python train.py --rotation_deg=5 --encoder_norm="batchnorm" --encoder_activation="relu" --encoder_stem="deep" --decoder_norm="layernorm" --decoder_connector="linear" --gradient_centralization=true --batch_size=384 --epochs=45.0 --lr_schedule="linear" --final_lr_fraction=0 --weight_decay=0.07
Rows from block 3 of the image encoder, named by matrix and row number. Each number is 128 + 24 x the weight over its row's rms, rounded and kept within 0 to 255. All counts start at 0. Numbers have three digits each. After the name is the row's rms in percent of the matrix's.
# short0: shortcut pointwise conv, stride 2 (encoder.blocks.3.short.0.weight, 192x128x1x1), inputs 0-127
short0.115 102:105132088129127136138132120101120128120131106154151114122101160132142168095128111118111147138131151066123108118141153151132111131122165099110143122153133117128098153143133114154104176147101105120124162161115173130114105139159130149108135133083121082127179152153153124107151133144189125120114145127099192111051116139111094119153122145096114112103158130125149099145167082095125147143116
short0.116 101:124105088131129139112164151132133127074126112174149109132105114158133070136134107121157148105151075113138147161108131103157124150153087143106115090144127116124138120101166090145138122116152165099136168109156121132114109139232105126131147156127159110145187130091114123149128102126105115100100122130129148167151124108142137138109108121090120096139109148132128109142163133146122108140128
short0.117 093:124125155177133117126140147125094180147183097091102149135144121125095107128124131139152135102128120159148143101140162094129119128143127175133129099111080172133092103112105135141142176145159110120096087137103110114144093097160156160108155140197140119140123103136110143088094118092172143143103131090141114128147126117125130128139100146118115102128118127113153109131121134112133193146089
short0.118 101:180091171179152147107124123137153143107155107114118120134130148115136096121125099084127076115134108089116121113173115118145105095158135159085134135135108067143104147150120104140163123153098138116104105122128172116119128136125165146117150106144142105143167147126147119122104181108137129084164118115106131119137130124116135088136116118126154151179156171184136093115102091137130116148123
short0.119 103:131056114128118091158130138128145134107107135103144078128150123097134110121168157150126169147125129102106103132103144069156124171158119126116116132128128126134126160135104117146148107107125098125135080148094161088125151093125120161167202133140092160162112109120138149135110128141160121146152109135125124161160130172131126116138118114120147132060127157132117122097136079150147116145127
short0.120 096:119123117106136103151143122107103133143133092144157131145096172120114139100144165157116129093102126106181139100146126107143133148091139100099129138167116110125117125125147117095196080129153061096154161150106106152097158133125142164100097142126119104142130111179155147111115118127159135121146136147085105138102182116110126108119122166141163118083141118134170163112136140115146106139116
short0.121 098:134157132124122116127146138115121146172167135112169105100149129113114131122125077187120126139103117139153112111104112133133127145107111142123129142100118116094148170090127108126117093118127106129112095111110071157116142132115142161183118183138122086113136119149108119155099125157109106143124104125134077137190185138123093178163108166155154132095135110091127130109153156154119135115145
short0.122 090:133166121143090145126159140122102114124176132130098167163115130141095136091114191117136152149136112134117128110124119099133138115089138112144132079130114123109115126139151097102138110102214097122148148144161145131107128106138175156142141138182113111133113164127145127073099118112162105104149128097100101139131145120157147124136107148106101159130091066134127119159128146143136093110121
short0.123 114:172093166131139166122134163159126123117108136137136142116156105086120175138157090115108123125112080169140130092143132165139112110124102163172082110142103138126125142120189115118122117132174130140133090140151108120117111144087117132139111155147156110137129137116161121135125196109116130099088116122114103122114100129106160127142122117092122097193118113150164155115115123108078143105134
short0.124 097:141111149109152108099146122140102092116161142110116120126153086113165154152114166126118136121098098154108155151128131130147091134102131121107143174099154114131129131140071133102147094121144145114128114120147136140137139089110086098129149135162101191107131100218159162107126169068103125139111163132123124118103157141123108128133093113151172119161108098122118146147133145117121129144126
short0.125 086:125098131163129143162126159139083144139099082138129114168148133132117116113112102137165158160155154131108102150119112157112120148109148178070130101148137163131109150117140133109118145167113146146124113173080165126146151148107163174112110142114137100117084098144145092140111147095164083099104117123145143122107119146103119130064119144131123136106085126166147144124097094151113131132139
short0.126 102:125126123104110095155125120185118116161106178103125120140087117113095110137094136111119096085091156115110143118189120162116120118159119109139106154091154145091088143120149162140131123173096130131180127165099122141132128139141146121127111143113116143131148092134106127206114108144139119110149166134135067108119145133119122134115145163171148118136138138099136151126092123146088139111147
short0.127 101:159154160136118110080102162125149163130110145084105121111147134104148109140077098130144171156138124136132177113094152103131154141118143135136161149105119133118106149152159141124104155139168132117151150082165116139141077157166177125076168119103122117133102120105146085131130148099166106150134159160119117129125129130100138084119151125099110116095118079146132129104116144123101092120125
short0.128 097:132091142090109143119132104164117136117164089137127163100131128091129155135081145107114126148139127085117172094141092153168138140124138106119131120109106098125137131135147105155148156127193108100116132149202117152139115133129090137103102100166162171134148081176113102100136120135137097125126119144117118133127097100108130106154120120121139118107133116128142093178126171139134188141122
short0.129 106:111117086140131119105134118124147134197141107092109135122095127137152107136164223080115091105133155118089092169163094100166146151116121110147102110147131160091135143084117127134121095142103163142110127180100151118105122177093133119153124130136114096135122131118106139153139170119157133112125115116110116134140131116127111115113130157146113138159136145107117125095138147158147139167118
short0.130 097:159127089141133100133098152094130140095124158114084208131176112127115131109130167135137156137130136121158155153153162106101139128141132118130156128146093110124118063144152112113164102090152112134146143119134100092119145108129153160063170138132116171094139143124110097101161125122123127138157132155140118119097075169130133104103139127096140100134136125140142109093105138152116140145106
short0.131 100:177103123132108114158080109082121104113125142130168112154120108114128108116158124143134128140128109114148147129162123163183144162165143121150120097124138122114131122138125129136104102172126155151135125160192134058103057081109141124129101154110155130112138104162107150108141138157115104132144110096149084143153095135132143119110118083124122157145145135139151118114141073131152118154132
short0.132 097:101136155121121158107120128116127131141101131152140130164088118129154105136170143147163148162135074145153151152153111161168170124130102128118170122129190119129115140132133153087123097143116087122142139118123129100080131150114115137160147144097151127102122119193161129090104120109099099081122135158116137110086108128125147142115153142075134082077104145123158115134150141104109118112128
short0.133 098:179116105109130096118112145130124145173143113131127132117151106126141135160125109120103111138122135163106114103126135142095145103111103071155136106159133102110113139133101174127118128172132159141132139152139113142220120131120190143161077114120141123095125140105135147117088099129141122120145110125086151110137152129132159101091124100124121143109136090135135150174107151095123140088185
short0.134 104:100106105124125174130150154120150109170076090113134134135139107148108103099129118140149116107164109162139161107162141160129157145129144156139105132139094144123151173094096131163090107188114126148120143080117156112141129152069089118151108144090145098096120146114102141110137106186098170161152132139117144097140105117144114095149122142112112101139126160136121134138113114122139107105160
short0.135 105:197109089127115154182113146143122105150137164099117101143157122149133158138152114128129127137156140113118132117130119165130155136158118109209126131130109126078083115091153100148087109197118115138164100124162146125091140173145124120123098135113198130106116124123132136125099095119128101127127137137150109123115120155145156096119130102093126110084111121133137118114097141116120113135138
short0.136 098:139158106130160116142086132178135144153135124107136125116084122072114106136111128142162125133112102115138112123107131106105142169096118124106157136105125108162129140120121166140094161127124154139145154128135111140192064085175146155087107143154123117152190118094074109158115085089120136128126111125158127115155121091158164144137108111131141116134149137138099166143151132126122124102136
short0.137 103:097172081110148163115166150095143149139151170126173161118141152155138116101130111143157107136119135100140124143100095112132126151134147137146128163147131159158167126169159109153141089088077140157162103117092130091113096143139073139109124102104151139084122109157131127109110108152081131106099135108110122144140136120167145126116111118098106113094105152149148130135118098165110106159127
short0.138 097:130149144109147129131098105097131150125146125129125120116174154148133115120132122148145120151150115123161140123112164121113105137129118121118116211120125081152135154123113135071111127113132139125123120169097116135146102199162101129092183118124092077091150150141207137116104134111135103150126131123144143151120132119110133164072126117095111153153115152119078122114106103121116146140108
short0.139 099:159099103141162112129087146122120124108157089119154144126120145128122152131141113107096088075133142109104080146150102114092129159155126109139138083142129136134132121129145087129127128170111136181157171102128102140147114147121154161148053160140157078109109102101106162100111114172142121097163146152146149125122080163134112144117124116125146137137152119164124143109108151144145136114159
short0.140 101:123112190137120147128109151100144113171142121126155090128152135119139157065143122146135104100123136150160082093161146096110103112102120139153127139120141134128102155120150155113112147133115175134143139174090150133108095145148142089135120166163147056104116089125122147089128101129123129136106099119109134096140137131102117135115150156136142134109129139118197152133167108107124076149132
short0.141 117:132131149112133128114092124100123136135168182134131187118157163185120147121095115111068101140160103118131107108141164129162127123150096096150112147121103117126120128159120155116120148144131096096109141095113087153121145172103116133138188105121136132102159111138161114091129106132142090151114098134148154084085163147110126153087122182114136140139139131145122124123148120115114110097156
short0.142 104:150173131099146141120104121174137138151087124156099161081137104090074139113145115134118096140080120106137089102106119131111139117101114135133119130197117153116097122137148128127108127197163124127155123135129132164125129120119136116110132123158121120167173168114113076134118138134127133210152151100113145139111152121130127097107112109114136151095115121181108124151123119116157132115129
short0.143 098:086133116115110119131165107144126139110131102156170103142130148160125133161174149123140151093137142093121146091105181103087138115099139107136155177175097101131121122124125146123119119097170109118118115124130130130099095107131120160077148105107139161172108148138171128091160146161167151133103128137118104158098121140083120139124161141105093133112155128134122088134123111155122166103083
short0.144 100:077094126133146121132153119127124104165099165163129126163142133131155127139093065120106159058177106128117086114191119086157151113134131097131105110096135132128123162108100137098102127165097149113135100151111131125146172138117173115151125122146132119144085129142097133160124127121129135173118109125115138139127138114096107165122130146123123166145176142153110125089112107118153141139153
short0.145 098:110126092097126099140139123124120123142113139122164138148096115131123095120142136154120138105111151098133098155120130119104116140112126137213117090165164114165166100140137111107094143146111110100147128148127170125139125105094168128077160102168141098129124142128187096102114080169142150182137176123090143149073134161124120124126145125151141125123118120154149118093114116137110120125131
short0.146 099:101132102142120121148177113130137181098089137111109074133140104172152109144153148135131149119104139120141164178144104132105200133155159115113130110091108133132117118112193128115166125154123150085092121123134117125142163081109139149091128134116125146131158125115125096125157165120142105134117123164117120120142081075149118125126134108111101123150124107124168088095138139095151135151113
short0.147 104:147138116137109136139155125127103133131166104145135161160127104186097150176140134182111118107116143139137115154185127109099112133102173144116146142108164121136160088141097164132116099117129108098115117151168098107125112062135164148146125099100109136105126097150132147118154083164124156095098166132114102121096115119115159109147108130142143101112133120121152122147108146066108137153114
short0.148 103:134097106114091160128106147101128134151126130111186121133106136110134170164089103115130124094103074133166149127111126099097143147149134094113188166127121150143127123203167129134142095146125107143121095114128122105131123134135093118149131119127112144114126156126132147066163137121114128130149150168090156125096133108122139085180133128130121132111189099135132118103093153140163118134128
short0.149 092:151150152148097105166155114173117149137135134102120158113151110146108083150131167058123136117139158164104108118121142139117156112137132185102142117119145154108146131107122091115156140146140120143110083133097139169140136128096165111143143065150105114125106133077107121137095147115141093143114119099182078158124130131128100126142129105142104114120132115168167142145108127134138159085119
short0.150 095:174126107103139146120123095126110145116085168112163107114102137100126121171151132155141121166122131121135116105154153166160188126098143105116133185127114115114110091132124132169115079119110138133117121166179078065167119108114148155144125135112135155159121109111128133156118102149127127098139123098111140118137121152125153113167119102151140179093134112115138131140094098081134100135121
short0.151 108:127117116125131105131103168152120116122109121091138131165140176124146137120130121100114157127128190112107119110119117163126146133094188119118148109180086157113130099102139131146123166142139181125100089128103138139120079143137104148114099132161169087110087142117105127127135129112117116133087138125179102132139118146088111126166128165189166101098157113124116125138099098139153150118118
short0.152 102:135140170116140142152192145141109116147148141142135122126099085105123100118100099140119102142118090132110099111134134134123102160108107109124178131135151148110152156157160136109143104132116105158160134114115134117139174134120105097115083173095116130124113080134110141145103121138112106150112157126177149134172166088152135108115125166159129120094096121096120125166181127152134117099068
short0.153 102:093074102158118120149127162138079132125109104172127174118129120061086100144121114134133128115172110128162124121160159125107159153119116161104100085125127143086130111101106125162132138129120111179168123123119139135156112137163178134154120136121124147129125119132122112171132149119177116142124142117140184110138146150114146092096134099096135113156105115135162159113127105098089137113105
short0.154 106:129146146150147154108129141129101098101109124133074090159144129111085131129072137176084073115161105143134085137119121152104133127187141163108104095128126157122130128110174118153107130127145123136171134117150152124128085112112081131078130123114163144108148127090120113160125187091115135176152107132160138120135148143147118122126148138150150131162136120148090099131132147107132116120146
short0.155 108:115097107153153113102153140130165211127135112126150121135151122147105123100101126115146162072118093130112142100124142091112061157140123152132167107115094153160122120139145134134154146148156121119127086150114142104096133096123117131120141137145113083133124100133136149147140152138142136138105135110149111097095136109098163116179119147104122060120190133158117143126109117146123158160137
short0.156 097:148166073155094114151081102120115136135144107138110114166165122116154130106118115115114076105094100134106122142116138098148138170121130163113137049126165141097146140134111129168126150131130120162098107105171113128169136192124162128152142134133131112101111086148163073137141120129138109156146110127125138162120126142096086125137160119116134143140134151129094102141099122154132132163132
short0.157 096:159131107122121093114130116100089122103126116108080163141150153093160123115165175153104144178077140138122144130161134092105123122129163088150139114133150095087109101153103117138178149118167137110142109177179148140138134133097118130129135128131094166075162122164127135087140117121163119111105128154132109123100091163132129122089119115153123143155102125143147108123131098164124131143127
short0.158 098:092107152154097129175119135113114143194098116125165163113114140165145127119145141105103130099135136103109117087140117202130072086131105137129132115129150127092123161147109083129101159187091170122154107140083109129108133111169140116159106176130175122106112154110105128113118090101145101160137106129148136149133121128123117129143114147163132124123163123132115112125149116115114122132145
short0.159 102:104134102122116144116162121124108104109105112135098109115113166100168136132099117148178142100143163087172141108108132117072135138119144123113134149121156115134156155128101124152132130102124110114113135159145147121106146129072113107164123123104129079210099119103130132175123144193097130116104126114141160126104103102154115138123144148101118147171124151149127123130118145149104126133195
short0.160 102:121169124147140119111114101162143122080148134144094126115133146134174101165086118108148178101153091149182134108117114166149120159150113111142113118106124137141135137153148151135084146099128102128164165111136084106146136135184121145092123145114142145159131094147154125148142145095112139093115123121108115149104114177106111107106147154101111138096126058110143110127161141102112121148095
short0.161 114:130135122103141172163143113166143113191117115112109123096147127128160134129118116154128145154123111136116139143151112111124087107131111111168126119116127117129062127115173101133130125189135114163196144118097149118113129185121091112117127108144141122114116109136135118138104128119172134066145134113090080157135115144153152132117153112107100111069148092153127115138121130105134116164166
short0.162 090:159172124129136160129119115122130128121173111134122172119107127126141106126085097109125116075127128138136126148097113093133088125135148095127171124155134135141126124183154122141123141137081166126126129117136125137109092151118100112106093121134189150120148087169101104097151200136122176109082138165126160124118087119154127121092132143123143092129128114118126169132132107162080139133151
short0.163 103:107134128112151152098092140136137144112157089147122092140153147110145128116079175138123128108160158107147121104120110154138129141119105109123146170109130133155160132150137098157098163157128163183118099105138128121142115145163124148185080151089157105103110114115096116095128149121054112134107114116148174169107124128123099114099117142137103133156123133134125085098139169146098125128153
short0.164 103:133125113153089143131168112085136146129120102178097126165132111122131094133106148115117131091155100120116118128104132096128144158127100104090111131164157145163118122167116173129132134129139112129144101090112113163119154088162128115084140123117140145153136122162119158119123167104133114115127186129099107095087116194149138143137133119162083120137135100135088146207132125112130117132122