Weights of a small image captioner.
Model: encoder depths [3, 3, 3, 3], decoder layers 8.
Data: 90422 training examples, 45.0 epochs.
Rows from block 2 of the text decoder, named by matrix and row number. Rows with one number belong to one neuron. Each number is 128 + 32 x the weight over its row's rms, rounded and kept within 0 to 255. All counts start at 0. Numbers have three digits each. After the name is the row's rms in percent of the matrix's.
# fc1: MLP up (decoder.blocks.2.mlp.fc1.weight, 1024x256), inputs 0-127
# fc2: MLP down (decoder.blocks.2.mlp.fc2.weight, 256x1024, transposed), outputs 0-127
fc1.391 098:134084145139106096128127139133142083133169143125103138146138186110180108128137168138146116126090131099152123169131093148105137101162155196143091112085139140164102092133139120160118060133175132092107093095124128166165124160136123171138117088156122069144136141199113162152107080147137159095180171201145139076119108069075096111133110125125115119143145116143128102202156104163180089167170
fc1.392 103:126161138125090161129141146151078129104087096129174194139158074115125070131097135088128094152109095143186133164113077090129158087073210113117094154065172101124089144096098126133196154172068063109133114158151117132110150135145149171110157187115159064117157131148117137140183123096155177139131115127118129107165128169094124089097174103131147099100144135086125131134129143152115122197161
fc1.393 101:142146165154131147141086068125081145087121176157124157143073121098200121142195110109128076108137178147137184112127188099115148157094158124122137084105135161103075141105114171117102163136064076120128112189156135137123171145130123106167044133119148134086126160215115080118102125092123140174112111128150111097113118105131135107106122057159099106101135156169139159078147114179119147102116
fc1.394 098:110182234081125111152151131119119167145137140119121152119125131125156153157111125115177109085123080149171099146117104060104128075139120140140137138088158058199119096135089161187142074129092093155133098164181135116182172159031061152176205134152099145101093136120086119173135161086117161136104162121079135107121131096115136162185135109168143175111105117124097093155148099150134107093093
fc1.395 098:159146148162123148093122139180211102060140147092154120136071073172207140176142116146164129113160136142125135130142103126157189125070111119104083166158170142147100093101118152158177125121099134150100120122099120149112111087150094096126121098088124112149153126173186162145149183176100125080093069128139144117154158129107102138142160146128077099118067079151144122077130156180055105126107
fc1.396 106:073119121094139174152157118131076136195114152119097068133078063122109131161158146110172160158121131171144153136134122140124137136091088191139105183102133177119123170121075169141168138172093116171157180113100146087154096086095101115115155155142089176134192131124160179069160101165119131167113205140093117125107127088118070068143150106140104135064065147130159136086120159135152127126165
fc1.397 091:117126143145164138100164212156090113138083153188154174124074177177081150098139095047089109143090167118046081163074113153154124135122089151130102148089083122149093162079104197076146146137120097185079095167126066153137180148161113130157137108128133045139144134137144150116148107143183190222112137119139152107138069189143147083161103162131092077146140107156153155124108176069139090133159
fc1.398 100:143094080148122066145132178139116112131131136182135153124108126098109169152082168177175101161160165086075098102170165133134122106153115090143098179110145163136137127119076199147181152069077163156131195144097132142161183096106111146188070120117110148120146147129127153123173167162088108174106090172085118132140098155188169144135091121196120107119111098115176108156117098131157137143142
fc1.399 103:091104126115108150105154136045087105119115115112181101159094114126119142135151150077136128144173114164043167171142148127165085133173058166167116137065163142130082137155120181151155179160117114190096192141198127105151150121138136179097112153114166164189131178121099134150080079107061132059136103159087114123128181164118099133103132117117148168139116113132104154114153116145164093122123
fc1.400 100:118113158144166144085106208128100173101127161114123159146076130157100107187122103163179130095113126133127071093213113097158080066181172086100122097111133144129183168155119109067107091157104101145102163170108117110115145141154154087147102166162128082157132133128129120197103150116081153127181134118132056139117130123148178175140124133169138139091083099140084128087129122148134083136180
fc1.401 103:081147164124203135120145103149094095214132137138150122143075129085147066104141154095136081144099113109109143139115137137137163126115032166098129025080137114133125142181123161139158112112092119151098136125128162119126051076146134062091118066161102151155080117140099090089059111155168186156109143136167184128044136078157122126080110127099150153138102132100150107136160140145156136150062
fc1.402 097:119167140181199117150164101170162121135166141125129116092151072145134108157160098114161134162126092142206125111113136193047070137176104159092136139090176096127103103106102103088155117080124107146162149109142156152068104085106096076123102127101183150135113122145190150102113163153057158149104106151130074114131161116085063153171079058176099164083158180127074165179147141159081091111139
fc1.403 099:114087140168129136131184117151116045116190135198131120121141201095117139143083103139134116098128130116119160088106113121119132121104164133122113118130204131126159159120069096163114110090198094153097119092074095141099176180120148089077106112173121112109032193154132196130156111128121112113113170115149121107097156149149158144174134082155127061158130055078171099137139103108106098132178
fc1.404 097:137131127084081142093157153166116115133148109082150127126128132136147124156181180210125088126143140133101089099104121164114099134123087116112157132124152156082190148118091109139139171102089123166075132065143145126163170101125119069171138123126148150121100117148097145147109086149129109077111097071074087147106185108141155117155076098141160110141078140089119142139146164084170136114102
fc1.405 100:141207027109091113115098066115084150104119148141043180155173070097158143149127136105136140110136152107160113103114168150153123092111156155115089181123142146121117098204092149125087165152108149157127177127095138109102151099145119106112121111146152102113117159123127122149090147154182117138151102121178142070143152071096084019092139133129181146154108069115128115097159125100082125121117
fc1.406 101:144130114155180164129064167191127109104134138108137106166138160161131139091140090130078171069151192106129077112173102036128117116089139152159111113158159178116079117137139157089082100121075121125134150129161135115114074143173132120158212071150122143105158170109096127181098131155135092139120181150110099203169164065127123169108116065198098140043123115152155183107153096136093138075155
fc1.407 098:145140104154111132100126090114103116126110139061152142136142181104137081174095160156107086143094127101134103126123094169116144110170131158132106120179133127145098124135123096179114097159154196121105111148113143101113094112142157149141058086126141135093124059102104111190169124134123165098064099124113098165122116078078148198107137123155095141173097216087150141129141131186135192159162
fc1.408 103:118100072146161168126159051153145127171157164124170105147148166148087119142198126122026092111136070161130080125171147124210141107156158139129122107131105091183192097103050129155155112128116159135093153135130182155139084116127123103150062086127138120143122075117130120134172092105133112098078163112132086109137108103204178137138170150126099130057108144132131144143131173166127135123157
fc1.409 096:130137117132193130046162156117139094063173166145115099143080196205161073135152147176101096122136143164106105105096127140127132160142130118147120102100133113094143087209193114101120137181133124124126088101206131110090149116176132104121113104153074163124155139108137134134160189141137158135153156112153100070175111159145089117120067194105140081080136096150085112161152078138109123142138
fc1.410 101:150138086132101168151111117136123096207133084185132143065177117155139109103164179063130150119147120138128157153140118106108152101100103139146156110132094133102138159076206108130126116125116176082097133094121126099145072095141202126159155099106121141142143120156159091140130117105132101119165163183095088113129036096111119128134145144127125172069160145036190138136133137135086139167173
fc1.411 101:115131062146076124123154185155093103115130157098101142115092124157127101138054219134132107162126138161081128154109088111172112118113123157138078131133057134138083135180129118140117121125087128094135128150083132190088155110115164145160108108112144131159152126157150133078105123151107103168135192137129092136114112115109110180102143162140142075169119111093135086179170134140130059108192
fc1.412 100:103078140102127103099155090151039119135116103100140127211155145108167138134185159154118096116073153119180154126110102090108159103137153125093092128139155130145183111156150138072068159046197179140147128146120114108141111114125142118123175161140149199097145104095139115047188106077112185084173102123146116115176116126125118146095154116166064112172099150074054084086112156134088115102163
fc1.413 102:211124117101150128124155123158082132100145165145101120127130149106125101126093091100166128118201126178121059131102184119074123105122097066126082060093124070185125108163117102161123079126133079163144126185117121096167118119108187131079186139141137104121173150122170098144130167139132136141137185076107176100117094086142133215145123101158174128136087097126156097154110082125171128116118
fc1.414 094:088201119105127134113143124218137099130154102079109162102101149154122124089150107109130135141090088095132205146146101185111120080175156122157073167144141114083086199152076177111091085137134068112111086122134105152100124129188150167146054100094104119105126163116079114165142191093186161118159119144138159074086151131120093179123145090105186126125154092144165076121136182105140149125111
fc1.415 108:171088103058056091150178164140089102140110119172035164123076136151136127169178138132104118132177080119138164102080129120088180129171125141163163115119157138117121123116124145122150162107185078136130073121127116047116096081106143139149125082150096084099096139081126126106102084112111213110130111091138106100180099152178123192154169127104082114158095134113138171081119102175149098167155
fc2.391 103:117155193115134086111090096086140106119068178159137114143111113150105198112106162154149150124118124094121181119120089071123160124112124100141130149155117136139122143106150107099110088128182124148193137161100120169143147132096108064152156086179130192112168135131183110127108168067168156151106092051110108151070060091143185155151151140147129173160063169100182128132168128117156116132114
fc2.392 105:183089113154143123118125115114100176120100067111158140123183193082154205130125167124043107107093195146148090127077163094163075053096119104105119152140161110119163171165172084178044160118146130135113154154160105170133146155115142115103133080157123142124122151136168155069106131118075100102137106133082108153124169120097123077170187137180119103104104133135113153096152118043158173124122
fc2.393 089:092108110134084089103187106134167188092147154122175086087149095104142149135093101184111147130167166136142178103140162150147142137118116139122118173114183135145072123117115095129114127082165210100094095101244139067132122095143148185107131097143105077178177118131109111106119110127090178111091105170192134192160180102099145032163164088154160077114102119061192118153145125166105085144161
fc2.394 096:165103104180159152103145163113146148111104158157132071121134138151107087115158124119160126151155118138143080133075089119147149090132189127199147047071160204167149100143152173099114073118151151114152089128133210161123063087148119137116131142090139094133090156129170104119159091166111187145151131169077174091090146090122135156135131154115064142097164230095114164129130172163137119125120
fc2.395 091:174098111126110084145119166172110110099074111219105142138112114113146178057137175097139201124156156141123142132149108132119130181101145116093111127178115143129069132117151156135126054130123142183155119098191059107131089139116090155116175082153105135106144125205128150109173097099154170117146135108060145133126134152122135170091172105136122140114148074137100133105106115070149116077196
fc2.396 104:135143167149148134200103144167159097119104126100077170165113154123115084140159059114140147152186116133122109154137196131114109140173090095103163166103131143186096111122101173172120142144125161113093134066148115137175097124170149159139156145041127111119102114137113108144115101072145082124043179078056097085160121175079150170102136165102105122165149127158138129202121087117121192134117
fc2.397 098:170148077122146119135152140120162097137125213085140153075107094117107160154112083087106174149133079155162129158155153102155078125121136140107097149052056161154158172119152100111155136075096147166134135129116148172138121136213122130139157115097150114114045115137162168158092138112114131166148175119119135089075145122144094127087158104143168121094087168152176083126120130147136225103155
fc2.398 115:086118108139177089122173127153114160117151078111095171114121131120143157135143121137139143141094116112101147105138177155141126078081124136094105141081099115136113071071151135096090143114118134117159164091126213122166135153145067090127132114099115101124119137095113141181189081185140138157110165096206093136113194175122199131079190090123201131059147129178098100102162089127115124142137
fc2.399 093:127155133147132164128180086167088164084144162098079108066079122179149090100084166110098137081076146086065144090196023105103086118113111138078111140116130131161071098124169090188126191138119145123152087121141121228103135131105093118134191126112089200102108131080186113158159100139072134100117164096088111085085147123119132122139109126168116140147142146097196156156158154133137141147121
fc2.400 108:101161119101097114115081150132144130084118116156105102132182096101159113098129163148074133123167128146076113091136162145098155154087160178147148141168122149142102106124064207129109128096154160111132107162157119160111087142153075114133110104113152207104136138077064164158130192078187142086087147123140140143171113144115113094137122129122168146103123043129108140144147102119142133100143
fc2.401 094:174131110118093113105168095136107166120103122160116139132107134105139135099167097108114157152112156115143096210083143122119149132141081142148102157126116168069164032084130116109198117099177137102131126159160138205103152119124117139131141160075162195126132157154171125138171130150095113095108131127083075128139104125205094128105141168116143140133079126117084076119105144105140087134152
fc2.402 122:099133187146100118084148126085143068071136094151156119145149081127065116049090105102142127187120106143117104119101083106118137133147125125163119154153154133174103113133121150121081117096123155106161077140112104109170120044150152132195114140080115126157100151146072185111081113116170129147131162137107120157157193137145098188158132144145152160115133086146128083084122115117130089110158
fc2.403 094:117101103144132090106150146143112134144085060115094084169105151082147133120155080109113105069140064117147036150120138107092159124165107142116114128056123193131199138120143157159152100118126155137141045129128137177103160115140051129090140144109202144133141097100134107125165155136114093121084112166152147177055128161162115131124131142055114094147179154116122144115145160137123166141155
fc2.404 110:115136178107158172109140125178129164128104077137115143136142090128092099169162117125167109140149117126110151067103097045156110158115110104092151111166136199135108117178191205135127131173104077146083184159110044102114081115120156112167137108148114156133145049132151129170110125121139101130171146163099150085114181117158084087096143146206197139112088124115097155119146143144107128147149
fc2.405 084:109111088106177107119121107136069104155149148160134128164085175134098156075156174091159131068189109153158207148177138144101106133158138156138169134181146124165116068145193158132167080135081167111147137124135158108114147172155105158151079141083089143116139121094151151170114141102139138111174130147130098135152104146137127093111148128118169180135148110110150128086096123119098142106115
fc2.406 103:155137079081098134089146130138167173128104123084135123097144189152189091151127136111090114123140097123144140171100101104141111150141095116136099063153122092092142083169114122150095161081129124094124132119185097105101075164104104144056112129131152111149159141139192103117103101165164097119194185131152150138172121077144084091151127172114122062117091085141160137147224128178090140178104
fc2.407 088:101130167145160066088137160133129126186147113140120104098170109132156014126091132113170113128112108172185148127092130078095065132131168099085103145107119131147152117159106084156088180119159165121167125133157104121091079103110164169130115186144154171077114155052144102142094110137115153114099145165098131094141109104024074113094141047106139044126078116162123155103106091128111150101156
fc2.408 073:119123163163130168140118139128095171156187162120167173094076088155051099182101142082154118125085144102165060142128126111103154128063161109082118122174127116137104141119130134153157143139095110119116107208070169139132155140167129100141172131128103137108154123151108137119087100181184096135115135160159196172129084100125128123134098088168162156090060173120113123151132123171046102129108
fc2.409 091:184153108183100071126151075147134156160113147179065126125094183142174099111178126147166144104183186119099106146108164137148095175137176126125167117122080172125122113096131168154191137115124130125152087172107089108129089103147142146110197171148124200128105115094165151133192151118116156120103106116078160065040051177160104124115148123135117087094080126189165130096135100138113152143169
fc2.410 100:140103117094121122106126162118098080071133116158081141100065137072132166136167147129176223150042086151151153150109171172105151111108077151206065139148128138195155170161162106100177104109088109140157165148163139152117121089057131133142137111124115077167150118076127116141122151091181102127122121127142169105126146148121160138130164122116139145102127100141130102144182154101112157091145
fc2.411 081:131149162152125147164124134120094152062132154088153053072107144098094106063104112052101139123088135151128137199098148123048110155154114098181117113123103095173115045138168086148133146131120113058169098156158121109149112093184113174140125139083165057146200088088155144154134159148129084154123160127132153171178101122108176153131113146119126143148111154101130156059111080121095119087128
fc2.412 113:143077170154117133131172169079101141163109168118166127143120069123178118120121121159166069120151086084111067124084131149121113126140102109029106105160116129142135099067143107174170119167122100068176143212102183120167144165147099110093188193096117185155060112118128195109107185153149169119131151102113135095125117146115104160150149123081134085181080101149143127173082127100098121032135
fc2.413 105:139128109075146121151130153149137116115128129152138150151119103115076089089091130165079181163133131111147072120121141105164127121139059125139105085116059163119092136134150104109092109127116059180097154048178143159122087173158107201137140138173080126110171218180096182196162078135126151110156081121188113111103080142084134107122178183092174135088104147143127070132206141073095123064161
fc2.414 091:105110161106138096134145153182091149139134130109153140167104143152136153202099134116101121080153104132167158119150064093140111121086179112109139160119152168123114096130138103112171148140160132152157154186116115113176120220159136085188121121148120134140100117153106104141086135163162023130190141122143101145120110164088166085106175126134103193129110160140095157133128140133104094143089
fc2.415 102:157144152121092159161156147077134114134048151137115074151174119151160135157153118138097119168096119132128111099163098118108162087144147109102171136215154134116133183162140123144161099076149144169133145124169113091124158183199127181097086136140089139182131103176197119148107133162116149108135166117110155153107149109131136110184144125083120081106092130168167130122162170152120122134136